config = dict(
    translate=0.06,
    encoder_widths=[80, 160, 320],
    warmup_steps=150,
)
Rows from block 5 of the text encoder, named by matrix and row number. Rows with one number belong to one neuron. Each number is 500 + 40 x the weight over the matrix's rms, rounded and kept within 0 to 999. All counts start at 0. Numbers have three digits each.
# fc1: MLP up (text_encoder.blocks.5.mlp.fc1.weight, 512x128), inputs 0-127
# fc2: MLP down (text_encoder.blocks.5.mlp.fc2.weight, 128x512, transposed), outputs 0-127
fc1.202:472451451464435483467502440457500515570547439450483539545512469443475424491515503513469458541485485545516486485498501520488492456562520501419545514462505530481532470460486467461493502497480523561486508567570514468457481469459532513514540486522492446545548535460493464510557479489471446509449517506568493489476493486470528552525536501455486529454444495490522519523457513507508551539509
fc1.203:513474479503513489580546524477488445566574466530513538546412523471466477544553462532472468511550474559434498559447509466420534476545459535468494527531502567536516510450546560492460516549451460482496517503578502542518512490444529487513502526520490442548576469496446463505476531538434505565449522460535537481481472465444463491570541495535441549505451454467486434542535476451463527531545
fc1.204:479452521452515479482443458506523503535549491489451523492530538492500479484512510509478438445490534523451497513476496533468551489568486524532545457526538494502541446505506527533486488495443482457493488553501537462431481538514499521539543554538510471544525459467467543533504531528485471538477463523547532483449493497512519459556533499474500474505545468555531549472515447523496452443490
fc1.205:512506529455481471538526463455493465569522479551535527485448487521523439551539500471545438557547529454517517520448541480487510529547452478483518466509555518544514523510551488508499556526498442525502456488548559436433515523520476546529506549459536532454479523506462509497542485536478477484455479530514487449539471432493448486534474487539456449469512491492467551545459483528474519440502
fc1.206:547536509548503501509451426539580458548463497447486543501449472467491468484544477542498533469479495527499466507455528542427514454540550473458465508472465470532521534530445561487513460530490564495524411555537444531475452567513447518484555562489478520514560540492554409473525532550515481451478547415516475470513535539502549521513468511532450481471429413490453537545483527521468574439571
fc1.207:479531502493510481513544438488596497489558431458450469527469531505514488568552420498495472598513591533467505504497561538543521429513486443421467449498473561470476468550463545476482497539506540453580488559450534453499523462474472571565574569507464515508471529487451512566522428523550520537461494496485547519488534504564440507494539552489495518509505544477499420534482445469507506490491
fc1.208:495556508538549511492493472533517445479512515520466453536435448480497420571496466540472461523584542527499427504442558571473538522489521514523488537516522584518463442515456496539534481522480500549510449569529438485531499496433500500484515466497543522434478498470512525469556489564485505527505577510500447498519478534462505558556519485466480513513466517503440477546479474529520468541516
fc1.209:451495509572436538564443516463448536536555430497457511477502471542468469515535457480556509516515565520534507505516555478486465551472470551483573539510531529516544506504483544458458495594477512517519438518531521534453544522520523484557543491457543486513554492495487438488467531560459491453455559504535573442489514534532521530473529514500443467491541449543465509569463492454530502521514
fc1.210:504476491535489537541474491500555438478499536510463509445483494486500448473438510494503500552501503528432448467516548482519546530515476542489553482451525529514506555460464524516472511478430497481569515551553516499450561539516502516541575518484527477447524501507457426535506499483506436551480547444532515464522444556485529489452472498526435438488437448480475456507502524478520518557489
fc1.211:479549419501511542481465513487414500545466483517521479495482538466509464523531488505503505479501472515510505530499492462442496519534481485455488506537462514557568454491431541571430536501504424472519544536587582433475618536453453497458533464467504518427492490434474558464546499505498455505546487454530498501480487520513461448438599525449480516444506492560516529507513534476482457516500
fc1.212:426550523553567475538490423523506497485505428561488477428423512546443459540553472458544477465569519459472469516514507545456524460538497468504431509527474521465458536519542471498497508451461478514542528539517479482498500474478536569430496446549547512441523553540528498458561536550506455524504545540537523551472521531491526475488504538461540418536540463473448434493518460477548479450523
fc1.213:519512451523521510485555488492574403546606434502502453466489422558442463473518460479516477454545444485514538440481525560426577510484519495492578517466537536484482427538484492528552455533417484467519473453502478575450466512504473560544458463546477517525570480496489408519514530583415504459420472418566509431544559403426479528546449576502475472537488492546488554567540503531580537522458
fc1.214:494508501530556525495537435512472456503463524485474533482426541528518497502454559477521439464503543548475464501486551485442482471482507518472516539531439504472504441509540454488455473447504438542498504491528500475506557482462457580443534517523472520475530518475522529478486503476519489509467528518483450457440512518564500533515521501469532446466526457547456532514550541491451526532519
fc1.215:533510534461463472509460471450457496514550528487516508507520469452512522549536428545549463525475531549452454473504513511468582538542461516490461454532493546506519550479554529456495500496453472439480500508533501511474533568529464564504551524536531495490546537523522433534452549498464533494441498489547540453453470553562490543547524544505534473452533445525537554477514486501461525468494
fc1.216:450446481551500489560483474481535513476562520500479459532440492491532446496508537545475545517518562554504469509463507462495554547528545554468503438532546461507541480523482447475506497562464452500512520498517455543530530483466526528522478540467508499491514490533478456496470438529533493538468522458480473480460519470535462515528552510494426515523529517473471536502538495539466513477464
fc1.217:479550451523480436481542438513476523569577494485479529512442461521479442523529514493477478520558508533454433538523452543511503508469516478500487470499497501572447498477489551528481498556445459482519522469579457548490467526459437511483554491476491541469477538556488497469479512474461432485448464484557506525484474453507549477454468575516516543499519509472478522487471523527507524456484
fc1.218:495506503518448523549524452487456470516515524499515464509505498497450459540489473536462453532476518497454527528525525473485485437540463500480533474448460588447466503497463449552535470526489532548534504480596421531514562566496465498513469500507462508480542517529559445466544442563506531532431603516555476526530542467510498542519481545524516498512522488442433475527557505465515503439526
fc1.219:450519461509521517496460450460514461502550462484467525432438512512473505533533456458506487510549503484497493544442570484499495526543443470453494516516462539505529468498555543522545510479459498512474464563470468536473546554558444517489491460466556466474497541504490470549547478488463535473548477430532490445454525456497457492456522489546454437478531527520534547453444474437447475518537
fc1.220:460486489531530501512453521510435480576501538437533536466500465442467477540564528491538457501551478541464514488486500484440588481512496494486550475477519559564532494491461509562553491454510434474546505515503524513464484517512514501516504512490536513451519479534524481535527470454449515512516548491515465474443466464510475502496479530535460490488517471458473526459502500545500503511564
fc1.221:458401498464511493505533535517578461547426424468502448447507479462538482596495485459486490576491570589534482471525495553554494460563471486420475431443543500555449465461561523562522425485509519522538413521435574560450545539526474575480516501567436592489452459495453517624527507431564535620478463474493502499555451479518456477511566627482438463537441531515505490516492530520436539452505
fc1.222:512514437552469478441529498553490465490522505519487533554448470524418409462581468526467511523456504532515491490471552486448483457483446455515466501447516508515524535530546482466559571444496413537597516499590564442437553469536531490537485558512552456514548508496522496467522468558471481507535562447460526508521510476534541501560529507486511502461495548472491528466505456494501596532556
fc1.223:446466468449517512557492414506484499522499523484531514501499510485538443491500493503551440547536484470464547485446484462504446487583468565473560448506490488525494530473452527533453497529422544538551451503553514436456509553491535509540476469482549481497532512552531535478554495475514449489493578432522476450476544498487435498538498565517444462508449467516514515541524436541542536509444
fc1.224:521483530505462533487457538499549432498562534525482542477467487525446484461482549504513521556477501548486469550485507494449506495543458544458475514552546509464492522494458508447482523469536449443547479545521492469530487552463462561476549445510467487532551527519451439504457463465457472503436475487545550466491511472544523508526480567506456537437544455512461474476524549546541454509441
fc1.225:462466452535517508485455487474488432515535504486537461552511521523470523488520462513528503552527531515461511468535545549500546540555528538488455510480468539479553499543437448522545453504533506524570450497569538464494517516444537536564531496552491545481451455525504451465472472487522491534463555460537521507504523539488504525457473543494433470466464468493453495555485448465522512485482
fc1.226:491537537503487504521492477550482378484529385481540571538459426496377544442661500478454520540510467448503456540484534529488564480553579511546496555528571482516465459514443448579501522466448501534494453469476462477441472469538489492540555440505533484514506460474497425468484489517453483464497533463561449395446552460509518573525556466512463544454445459553465509614492529483551515493517
fc1.227:397486488448513543448473407470531487535510485561455506475483509528400424550445495535496463552557532446471555514469467549519467542483566560474489454460467512504498494570505463459489518463476446488592487517565515519505575475442497533512575456426555508516471472504581460425486542458497539461430566533535509469506502563567449470498540454557529447473562463468513543465534489533523542548499
fc1.228:526491481526534486563514441546526462574493534508448526456518443444487459512480507458480512453529534504461454493501538517491496449527488470467497454498472507563513544507526520486547516480454539446507500471519441522479560529483441572543496502507542530480473536434476487483527509475500523475505563517507518501511489532451448571563491570473524513482531431490471519563476506536525506445508
fc1.229:427522413539505578561432459512463468461551451463471504476476547563455515452561511464539445559470495472464553562502541567457580445543487481544485513515495563504451531545505559495517481501463559545571425503541459519442558473489515530452505480466449485502517461507511442464573436498528489531526565460598509526444488477536494566556499546514509508514489509466520485519515461532438534507518
fc1.230:480550388581541513522515538438518543490622463547470537454510520493500435458581536476529419468562461519497431473484463530526502538590474462461438431571560479479546486581443460460527504512532382501516518456520535484479543486522468521529513474459458443514512491509566524530514442520499519550518485493472549522542466530545543538492577589435556559496455482473471452512484464524505439445571
fc1.231:452549455457511435479557441481535488504522421521526511441541510401439416551544430470507481598557468531525482448500537572522500499536533507430519469432462522570451459566563571575486470537433440512608499515476562462464507484564530520593567569517478499476479519537467468570538544451534520517459528510457548552534552411522417555475579529506478523564394495532526464514513502430443462418474
fc1.232:536498539521550531544468494546454455491598544478432477521462462450467443477573407515495487521511459487547441469485571533508475481512450518414469541502460546551463487484522534425535569505536516543579505533601440460432450527549524551533457537462565420507546476428581477534587552503575454559478475456565447501432499554585463480510499502422469509460468499548520424430485430521481583461530
fc1.233:514436418475500540505521472465504435489524419503516549504422454439514456500532458447592478524479528497501523530548516452559485486488494546423425559458481507496445547467539535531541559578529527494516406562534469524446435474474495517528620558544459501463567442451597464523471454501569508512572474483585480450455423517617555535523566567481569481557448507487492469511530455541470538505569
fc1.234:538528526538490560518524442511527470519513405433457522583485478430514465569570541537476466473482558512527556548488565550529572442540561522508566501418599437513533540472417509514554539523521529522463461457569443526517536539516411471501456492471542526557559482524422499522453477484418445535535519440552480481448518479519508535539475484527545548526440405558412550631514484427514562472438
fc1.235:474447466516543571561562526508594457539543472527507550487482496449476523451493441512522505534569555515538519561447583524525523461449513541504463442484524431580546573474475535511463540471534520487546476542551551449437490444479521466463485503493485530448592490524494513494458521476567429492520476466546448535514431474541461548510463492460571451481490470574452545481520533445408512431525
fc1.236:490475464558440508477506508477449507553639545538422605573471548457464398469559470450459425553535425472482484478451576547419537464549443476448463557507518571560450438552492491456553521530535474522499547514584468548521482449527434495480510478484503480526482424454562470474541492544487426566507587441574433420555482534521491567545516530472507517453490476549434425404482430503580541476554
fc1.237:491543437536473545476496526471514481588481485490509481470453497455523515539482481529542451499509528455472461462468489496521563535513458479518489516476487548475471453554524472532516508510497516508497496487501445459459551536455475524553529491524470527450565436480513435463555536469523489565532483495512508522512511501487486540521496520481513535451527503452482521512497505549481510539521
fc1.238:524441415533496545496454436435520514491511523511431535499503471554508465491507485500453456548534556473548505472524497501435486467564492499527487506541477485578520489477507483488515472494489544557549484535570430527462458540524465485472599546471503495478505536514534507537522477548473460469475527522545537484477530481568485481561471489468517531515500471432515544541512465457484568517481
fc1.239:465517513548542518454500491468528440497506490460452494482510441504465446504526479549475503493565472550507538524500554488492532536481466557538514454537454504554530535558430547486473524453475481463498540537471491467462522474520460565488534472490464471520476450533530447525480537544519447569517578537586526475491506491552528515469501568544514480423507469462518471440478426543562511555492
fc1.240:489494484547520544546481440511446513491509448488547490516497454545445458444546543536499486510552486491472526537438518560459550554469525471524536515554447547478506512484527531538493474512442461465503530542540480494508521564539477491475560517440481449543476542543549485554499544505518515543489553505485453458520541458553555484512552552449511542469480462472446491534505515537520491514466
fc1.241:402531523466477549491493458449418458588563544608442502548501424489466439519515512498482548463485491469450525448486523578500448544506537493529545541467482521481493498625469504441491514517423529543492526515503465474500591530522477511605474481466565555560538457488440443503456496407512442491524492415512494533441467496493511427583560491595532532512501543513501531489554482434607526521487
fc1.242:505449518497458534542436473502528530554501457531529461484531467495451422535507496481545505483579555537491459463424520458543535492521487511553505479527564471561479557555535522450475443537512571454452458458523548506470522556532439579533572545523509555527504525462542551551464552503471461473537522536515517561456485493488456490497555521542437525534473439490498461470493471550520564527510
fc1.243:507534484508463480563523452438483453537532481531485478460423436467529549501505533532527528523502537485433458490436533447472463486565479546521525470502465487480454512466472539521510503503482486477458481481566497550481545531516523591565548489530556455443557459464520450499463460495533545551472503486480477522506478462520486535532507514543483523505481471454476465491467558519468456504491
fc1.244:449526449528445495437451410537462460448572536563442555496469505477482489520543448473455460477488544432574548503492507556456562515462468464428451480484455566502544482496555558477558511441481490546543448522541457549430467429481455561521570543573490496461488464452555514524545421467523532503557542475513473483473440492570557517517506597482548483515532500453426433453497430510541590442477
fc1.245:479495477526556470488522444447465479515489430478507449466513481462462483487543495519514474578481568530533525466478467474427569510499457439498459508453505479524468415544493601498527479564421516550582464569472490510516484509501536562471536488564522506499487503449478531572511526543510504529505511479478515533521460473588468487537584584474451505441505559537451496501546441506525466480520
fc1.246:501475482549547444452440431465449466526518449533469454484513528471445480510567529453524521523530478536440508525475502517493532533501520564490486559509558538535479507554526452564492562455446552470488486499549504473461595535435508478489541522523523464467559464521542525490534488452463526527452512431514498508540520442500534515546550485444526528419495471420473455501450498544535498452518
fc1.247:507478447542525464494442480494503495552566516515497506477439529539468477489520516442534499536495527545504533473483496549445479557566529565499528483520483475565524534499528525556520477559490512457569427520497483438446485480508449476506571507526548464454538481442562493523536545536452446485477501517459501526516497501492529539548537553522446511507507494540459484472457518519521509552536
fc1.248:501488405533545515520445433417469485478523516551511436496479462502468485561480465516540481506532506470473467492524570514466545485508534474489458523547443571530468525455531557507472540465515518520565504465510534554501520547485453557452553540460482468405454546460509458470512520514509484502525563492480559479552542438487441550519466530508524481481459529522460502430543531463559545529440
fc1.249:563547513447534509468488514484532494529470528491469441530450468462482532516502556492542513520496544398511557492549559568461524449601582567528573500474400430525496455496409407569508528491409512445565489449531534464406497451469511534477535448467513548576588509560489470512526565472459475464485471321558456549415469500533478511561490569543549535574443484500482527440526484475467532435557
fc1.250:482452436542469549556485468452507484470566461492488464542459472511497435545527501486464463515566562547538438543537458479490537489534511491460503481443520468546564516558504514543455491507432493481513443488538469421495509493526455517525555498493532491445543520489475488459473531498512477451494479500477471436469538527500490486561477512521546474537555494536533458519479511524535473535520
fc1.251:488525440521489519506474537547488438611561497495463515500518550453452438551502503489481509567511483535505482506513474475464471527559531537536506503470441536539547482471476456524497502466417455454505462531474448470526535510528497559511594515537500464476539547468462489538496559493457464501540566502476452500507448498466479523479528561542473491482445481513456514500521509453525556472592
fc1.252:555492432428555524520385472523452532589536490515510549505549415510502486481452442528578493522517566538476525531458530548479470523489457438527512462567551494575463444616512452417451506464456478536527454471487551497482536576446508469601529538444531484470557444504424489526528493534509481521521543421450439431532535518492450510560576468525578506531458466490533558451481457437539543574423
fc1.253:494488513451477472481477470492532486493523465464514491481505485459487430489539490474520500532548513512440501543514567541488530511547463541526538481527507529517564500564497532502526537444452480484516533485571505502517539535464445548452557446552551502443475543442480501490496496506416516524444518434571508507513485434512542558491478529443531547493494419538543518486496538531509468447508
fc1.254:433526501505520535564459432439517516503497509458474476496468453506456527444492470500505448503559576540446546496478495541463516545504552535477468516491512471550488487516536485515544451530420516490571493473553464520492504555518491503503496500484459472508570454493537541474474487527546510572490544508517541447484478499473546513475505524526526508442478439529498500496492500467574499466500
fc2.202:522512453523457509541490532494500511447543455576544563519526445544562453417471506547506477519486456505514427544483482477518452505540491517459468480489484508490489483535542540472547480448554458540552456428478455513514511469548450501516543476510514506542517507519554505507501547509600465473498498525502550447530499539498531483526511514457520486535518511456465490549471515495496504469531
fc2.203:478473518501469505529531487469469466481543453510568531462456496514483493523576515488520430473508488491484536507526481554463535431535560544494421502545490472522486513554470495516578478449444499421486533546456526546458511537455571522484530495483541482574506484551520541544539471529455496507464479496496466570506487562460517496513459476453471580471473478465487511430518543506458463480493
fc2.204:462468457540511454521535479476541545472531508494488482508533522504545457540491534497464494531456478504483547464508555548448489512531528521484533494473563512460548547495512523433527522539481484484497535493485545469464481535488448444460536549489473532534534488474533430473553456445502452556490480473529483479439467476537548484552503489511475549525465488458538477519541464518463537498459
fc2.205:451522524466542525559554460496496535526457496510465517538510495504513510530511511477495542483479454500467494474494483492517456536506521550484525524528496465546547515529510536557549485477548486445492467574493466542493552537487522510484497536481456510456472493439564457528443488470559445493503458542468531525550446553453445509458482510444557525524441443536482484559523510448466473461519
fc2.206:483526506472461492484515425451469439443457550555522505477497509509477471584547526547471442521530512512499538514512428556446494525458441510576519547571496572480491533486496489536533536495540561508512436540475493513573455488485499506491445557555508493540543441570533516555488565453429510437531546485545521532467483574539539487552420535506396458506505441469451542542492487522550555518514
fc2.207:498463565542502513527472445507531456426499477540504508550445531490520513486403481556520464489470476534545456496484519491488499472532511549526502503486488469470470474499568525522459471427492452492487575550507449530482489462515522512565454500543465482509439496471524481495481549482443529506448531443462464463433498515526445436540541548543524551500482488535543558537547555444565508528476
fc2.208:551551471544534534478495479577558505510526437498552477514535501515501536525497559445481501488543478538454533565536525506522570486445514500460523501490497474535486478523566520520554452562458523502498460513563557525502487547473506533491509490485461460509466495496544459466536533555449538527554493478508489509511546450539522471477502475528554434455489513432489437513509568447506538526457
fc2.209:515543524503512515462499536447548472548454386586446454579563475497503443511496491522515531536459490481533438487498456520475483433456527541497512513479548519454404545462502461531539515471512467558474519500564433476501544567497507514503524472598474530467523491578479517517576536524545559555502485499514529504533449541557572528480548556500522472439514477472543533483516442474447555449582
fc2.210:499453516553470432489492572533471558534537543553448500464548540498452529517465522492523531432567460462533473547490448443468531532429553460561557509488455521498554461499556464429510448498551438557529513506525442496525544549570478524526492463496449499440477508446502434548485536502540501532560549448565437470524508588504513454531477447455563524509455527530492459464544477514481487494499
fc2.211:507503508554504544461453514553480544514415445451427457524439523442531471569511495434478479523540538491454552545524454515572558443471541540512588537495517484477467500535588521482518464568523523549490505494556411550467524523535496440544537513509555441493507472538453461536560500522504528487484429475502520424517467457537534418420450546481448527497508466506465523481487493572533552522557
fc2.212:547449524466541471437484509474493558482488447585491506457462523532547498510487532571532479445536465447538464510497527469459557515503462528472461523557494463516477525543469497521507555536474511450472572455554463492538449525462432499467497455540550454489483478477492511534482560489531513544548453444455446466504474550482530556523552557506496524503549494436525443522519524506462466478555
fc2.213:539592529479538492470509472504447427526455440428561474550527518440567504517574556472499499521385491503516476525476493502603558400525489438465470575429455533504448496442471513504502523535451447556518431486613486487534473410538511491528498457517552524539504452525534451579503539459472423490562521399467529428473542463570530536476484489549516543543520470523489547538514501521450546438595
fc2.214:524509502452509551495536480517527490516469520483536528452557461512517536472466496545519495438523495546513446478466505448528443544485521481469526436457567474508474526523546524501457508523525455536486544507526511476473478494521453527459547509507474481493504517463464521558488505458495546456507441495542447526562488466504480462458539526523452518460498482426454493483454501554515557515470
fc2.215:447534457469502502530504482489440463448545553553439473499440504513525491530520493462530535545519434511489510480468549545518438500504458517555493535485505469543515520532453495479480529504565546541448471540512522493544514527503473475548482477437533514498455460493530469457457487547501546477452527425510460494465492498526525473455533483528498521544522464510538487494462530537480453516438
fc2.216:542457501475448522534542513513475501449494507465521550504546441547529490514506489508549496509452449489460459523481500564521481522501459517539532485475484483489545510483516512517546507532451539482451501516522490474439505535491516451473551537503486546491454477529491439469463489436548546516530476494533511503542504483496444456461485460471492496462538468448481451514482514493496493525511
fc2.217:551484512531459471522538541468504527506469495469505479520544440514459521521516496481460525492452465481470479462519515519515476531510502458509502458536524495509481506475545526500475489547471539470521481495489460475486459439506514520500545551443515445546460552543467473519435447549535454498484547557477500540450545487453460506484536479570567483507511489503504501494465524492494505530430
fc2.218:501569487461495517452506565506531543489463496491443539431510525480544521488528471503520499445486469458503493478528466552511453551456509553552543437491579493448514524553466507565459527541455545528475538465495516487520504487470488468535501516452492502488509493474471477535525539536505515465458564532440472445473499548508462538464573480554476548504465430501571522474463482456540513445527
fc2.219:497486494522543534485472465526446485513506537493453471528555519470463438506520520532508475554458528473502535523445459480513486560559511507539486443553476496491478481473442472454498470464451495480468535491520491528485467556529530532530455485514490452564561518478473457496518448474513496527449542453554493421459483511549469449471562488448522494481541476478439469526452493540538460544447
fc2.220:526536516547514538556542554554529494548411500536476459543518507545529501561492546480450553550470499557560477451537509505520462452543447529495538535485524551540528525544449451498454528457512528462444551500456496523494471484550506457534529506501539559526519474463527560519447488483510510488530461515554551450492525436495503544562450491479478485521456452507480480475517460542476469510534
fc2.221:461551546517517461486472515534455478474428538557559480489449502406513572500415522568527449447440493448515457542468502567495414578516543470453618553460529455438442500508556549568440459492464536429479470535512415495440497436587474456588487496543522563504490442474456511467455531511453563448430505437522450427455459430554436525545550534511520486503487550510595531501573573463533583465446
fc2.222:489446519500476493503502535513473539561555442551506599521536474468489477477486450484567451491518429416513479518559502444502509515488461505380496594424501497535522496471485505435438519479492489517469503533556445549498464494583473522559458489529465510471464460497543575590455484521560507568519509442448520451452503513493497496434520534525561461548423502499502469532560485548494504472578
fc2.223:518524474551479558440455445508553477493475443529437561537520452546504457448475517529468457493486447508505503536514467471526468422506509561465433460495581437472509521572479441499518467510483517490496534494501513487524488529475500548539476568498447522512514449511451527548483530476523491506491525505442443493492503452521486507468541509508487513440525505435492446463459456519565496522598
fc2.224:502496468533475519465460506479487489520487523449503524521528474486445519539484502505448548518513453461507509496468469554553469491506462458497463546540556532496546488536507550487443542453538538490499490516516466487484515464545453486481450477457531546498446479550481536529487467456507544522537537448545496527497503499535442531477509456536465450494506532511515539548470439473439463539479
fc2.225:457473529510492517455515506534504507453546524466512434509523522493472441549544521450534483474479555506466448507538530476465511530530525456508508444548556450545525507537489477454500434522549511471474434508533551462521487517522539501507482476475499547473519451571472483471507561537526538474484507525458542506461455484469530527466511533476477491485501460503459560491537496481504472474497
fc2.226:455579463468522421525512517432470445544481512508495557521502569501563487519531596460559470537430431566477553540511502543555521474495458500421521577453477466465468508462509508563501486512460542478537397545543436502533433448513402529539507535462448432535517497528518520574481455439482486554523571530567522433505546549490554493527488566444516516447415394418516511469590543484526463507516
fc2.227:473531517418519544581484451549508547536433502507491475501535518541536496483401527498533560566536546448532556495521538461492475452498557526540468470584556573536495483526585547552544549468479537454504520532421568507459527511411572506550535559543405483508520478446572444436558460434512487474548432497570440488511470472425522463580448479527531557470548529506552476483489439531579569471468
fc2.228:522474554424550540473496446496553458538475519526531441467535512481489469507489473499534484460540553454553514468492502477460506500542499533505456556509461519525467451467470498449448520459496428509531518471488459498553559517534502454529512552483493514496538558551492503461534498456535540516495491450487530474455564489540518519447533448529480492478455448488458558493527461489542485451471
fc2.229:466521472438447533522479521466541517553541477575479531524564556510567463447480525502497507493529508522428461489550503539488470460539468518383513595525492469571445580557459462388502568488481465455515589505566452462510461534521523522556478498515527495522481544474433471563471536452512458482468532450508515503445418496510487443507496530434483515482471529450482508535458448468481435546500
fc2.230:532561551443582464491579493521506505470423540509490440431487511506546414520468491474510472558557490485422536505465439460498440483440515561523473553507448504483471515566536479470476467550500422485535533501530503453564443519442479465502574527471450450519546421553579451516512545518482546480494447550458426418500485568528407499508525593419505458499512470460529489546446526485468525508515
fc2.231:477484571422540483587497473531522439503436541470471495474409498509543533524398464519532414458448553497515473485544548581529396522478518450428553542438547489434570508514490493470554532534477536478450534481547503471440487425581532432602430581464462563511470544519419503478523494495450483446388556537472472462453507455462470446471545531568539561554520530605559545473527466556544520568484
fc2.232:502463487504530542438447537491532523454467418548473553477540473538541446524565474525592476482490412392431511584584550520492524443473421505399540535480437499545569475534518465368465544548546522549474482440546459508503529504590440461509518498543541445522535475470529436431459404485529474564528520500479450426538433479547481547508555539431541462507532517453495479447539448503524512527610
fc2.233:457427533435450502511458488498493509435491503591435515555515476545485466480548495506503509509484444439461438549512516558438455477504472493400457516488396492566455490580517523386537508496436475534519500538563412542452501548527499556548567516488505474472464558506443500494485470466555472533542548401474461535407406459565505534505492554481550520527416490452475453514468492473528508573590
fc2.234:494534525532465485515566498449490411428547412453571456594464526488555542454593521489585510550437430482476517475535569510577536506567483560487551464463499500520542537498502447464550453525461519564550456532522466555535406430519434475526497485474461449492568451567550489485512521483497494488553552486523509456510484488465509590558559463497475453446413471556441497495566499528531516441564
fc2.235:454443519514567426439455464497408562472506551516546476518536480475441527563516524490532484560457510518479493432537463473513493451480440480447399611529488586527545464565497494440498450531497465473544577516404558484469561503406462479498598512476450485503482522489484473537566507448555474581451460491453533515582574571514548447536538454465501502506549584468496465494502476506449464576513
fc2.236:538450521440448527505462558481533520511501443506429617562553492485518549528525528485513488506498470438511489514506499563515542507474438437380545611393493524510549525529568484356469441523537457543429563506510440534505484454604458479573461507569524518474480499500520474540473453459541435503558525472496497444481409477514486462409505489460540510561463506542474472519500477511427437508536
fc2.237:449464491488489481489509471462520485510438437558475528557465526511521449521477526474484483510537520461462550466461446554552486471480542451511540536531456492487451471489510509520466536501505515502486544454521482495492535458544563556475477476487460539547529504457437445531450465507489521538439532516486445529472505450532454457472562528485486507494533463522516559474506548505543492491513
fc2.238:512538535563449471550565462498493537548452540514513466549505466456549451486515516507492479521492515485461466498502484448513453493501501473493473499457534451550564506439437544468483539541534456486539515473480454519481554485512473566473521532541519434505431512527521462524456467478552459526520488475476558532551439537420511469470467512490479474486432439543515539551474531485538495548444
fc2.239:464492526457537560468531536463441492531517458500535564459464480532492527494530489479515464491484493488531427556560526475538501473499478501429476488484455501530452505587524543486473457450484504532511552538567478439508508484504443482567488496488553502558499555491520447506498496531557452442547470464426465510481513466487558497548563538555502511539465541477442487496493466544500476543583
fc2.240:548455537532516463478509557522507469449494530456559457465473533474557509502483454507462447500554522486443533443546511482486467461532516536489511533522518506556517435528451513536497496560452555497516525466466475507494530484453545471560526450521541463451494471495469469515533485531447457490548549530520509494471483519538518543537566555500520452476518446557501483464518478464464516456484
fc2.241:445498474449578540487549458531560565518452529538507456450476549519531423496479519483600511525490529523425542425500469456517435379444550454438458507445559514498488509499500557498486487545528441543487456572418614468465490518430561513556565513534436530520497551546588485539468415463577389539530479569487504494498485501566473503504566499512573511537504549449540481557472516461522471484468
fc2.242:484542520490458444485522536526541508531504516523465556483520504475475532516500524503514505455518494549531523432438542523492517473548540460481524488539496476444501508474532474511475556468489471546501505517536484520481499454516542540533542527431536498440456498470533485570524468483489544475546564500550505497475459447545545494446488476447458523469519537538460535477521449519512452536451
fc2.243:545529533470478501495460472499534488501469512458508501529504518551550467483472476549444519490548530502472507513502490504495518507524435453456519442506522538550437501486506549535546478475477541492529540512455497510468491467481456546493539545466557464458509467506458544505494475530557519483503494569535538507453472536540540474508502456548536524516450494493556529507432543491488457503472
fc2.244:485498442437420473475536445493456488458530500565502568544521508557487510476466458464467522533550437439520479567566490557441544530457546518360509534465445486556485476493491452448490561578525522519449527534561388528459567424556554569475425536499493501463503545507500580495498478530476429456448565430482489526409428451516493522520583507516512456512451529514423511480498502535442438553533
fc2.245:532534524488473491538452506523529542540462551547545555455462468425487576561410503498543523450424460450518570571502530483485456476554476485527505521535540504516473550472500500489430549522483513535484485456495512473503509443539558488557432513478513496505448457480462556495452580490437509415442436467469534495512556480503434525494500524480480559578456554562488499545496518438545587549441
fc2.246:480540539522468535461455513466545549525536478521527469582471529470539567455473492499520472527487453530479456531514521526497481526444490465500517460486553418467442568538521447537514563527509482560486513561470445576493461529496465490522468494504486420475502483474540496522501519544523505522556475511468470436450462497491550448440493475439558512504549488496533555562509508509506514478563
fc2.247:549513473481532543484511532457480525456515430556484538472500494459514448525545516523448535450463544517516531467522471455506552475450519522530544455478521466475497543577552469533512474471553541487501527520453488470541478470446519460507531465525464493490552504504538517474473572535447544476518516523555527475490491480485556540541524521519527468498514557517454470471520444463447518517501
fc2.248:524451468480485516497485562472519490485511524441498473448556532492490514565534521515539498466527556511439492451450455423535447523513540471455522448480469456478561487453474533472523502558454555492520447579529463503511535533501476523487548448476482561535547482512464493504511490523461427486487546470537483523593478556478487508472493502520431482515501489545505447560485501490528496476548
fc2.249:499471583430460613460515452449512478485503476507583402520514492495473452496409450517483470524585491516521523547510538553522479472454523399527502562605475552416427426461518478541500497499455515541426468518442509570502423451445537475528461553504427551462432447601447500498503501483434456457533473469505473541570537522429511565541404509615471553490483502478546474484570423534481427492481
fc2.250:519450471556508479523462521441524517518477502462558480450511485513447462534481541495490512510471473546490443507547473532493442473531516567488511494441449543455521515461529530507535509495494536507522475498484462513448527502466513554488512537490559464503530493454535502519443543553505457546518482439463529556483521493486539534524544540534496497494555475558567531525522508489525501519515
fc2.251:513534463567513535552523524515537493480470511480514455554467465467569557504553544503473521473533412485527453555464490508559571494505461516519507522452460489437466479510498499562555566513529433566452540425509496504537494461567475459436447480447452509525482488585561521475477512477480459524497450471478474434506490494471497470451478501472506508540458456471505488535534493543504515471524
fc2.252:510463531461456498477469562524461520486435481538534548505486500543521465546472513442506441463450462507413418466490467450501366467503438495462548421543479538462435414596548541478507499542551479572581567452502452435598439425543527489508460484520526486522504504507463571590475529520507451529437487414466504480542513551473559544479603468487564573443528491524542480472460444503588502539492
fc2.253:518499477474517546503551557486529484584452483506485440479545457557563485527522563484546536436497504560539445541490526426539531543469548482458465403464530479461472527543492467468492526493465509542500480488498453478532553557484454503504478463509489511486518482446548499488520535545552518514461536512538509512531566541551503489502490475469566487513476481517548460512502447544480542508529
fc2.254:511503546494487533478552531518456528536558495535470515474511497521503534486563519555478558504562543558476471475491487499546557534529538508449456450513464491571468498545495530482478539553528470519504489453499552523470491488435516462530545508490525457520500540512515534518480483487464448453501463492506540553543481462507530551498506451546503476454541482511529494477526501494505479437502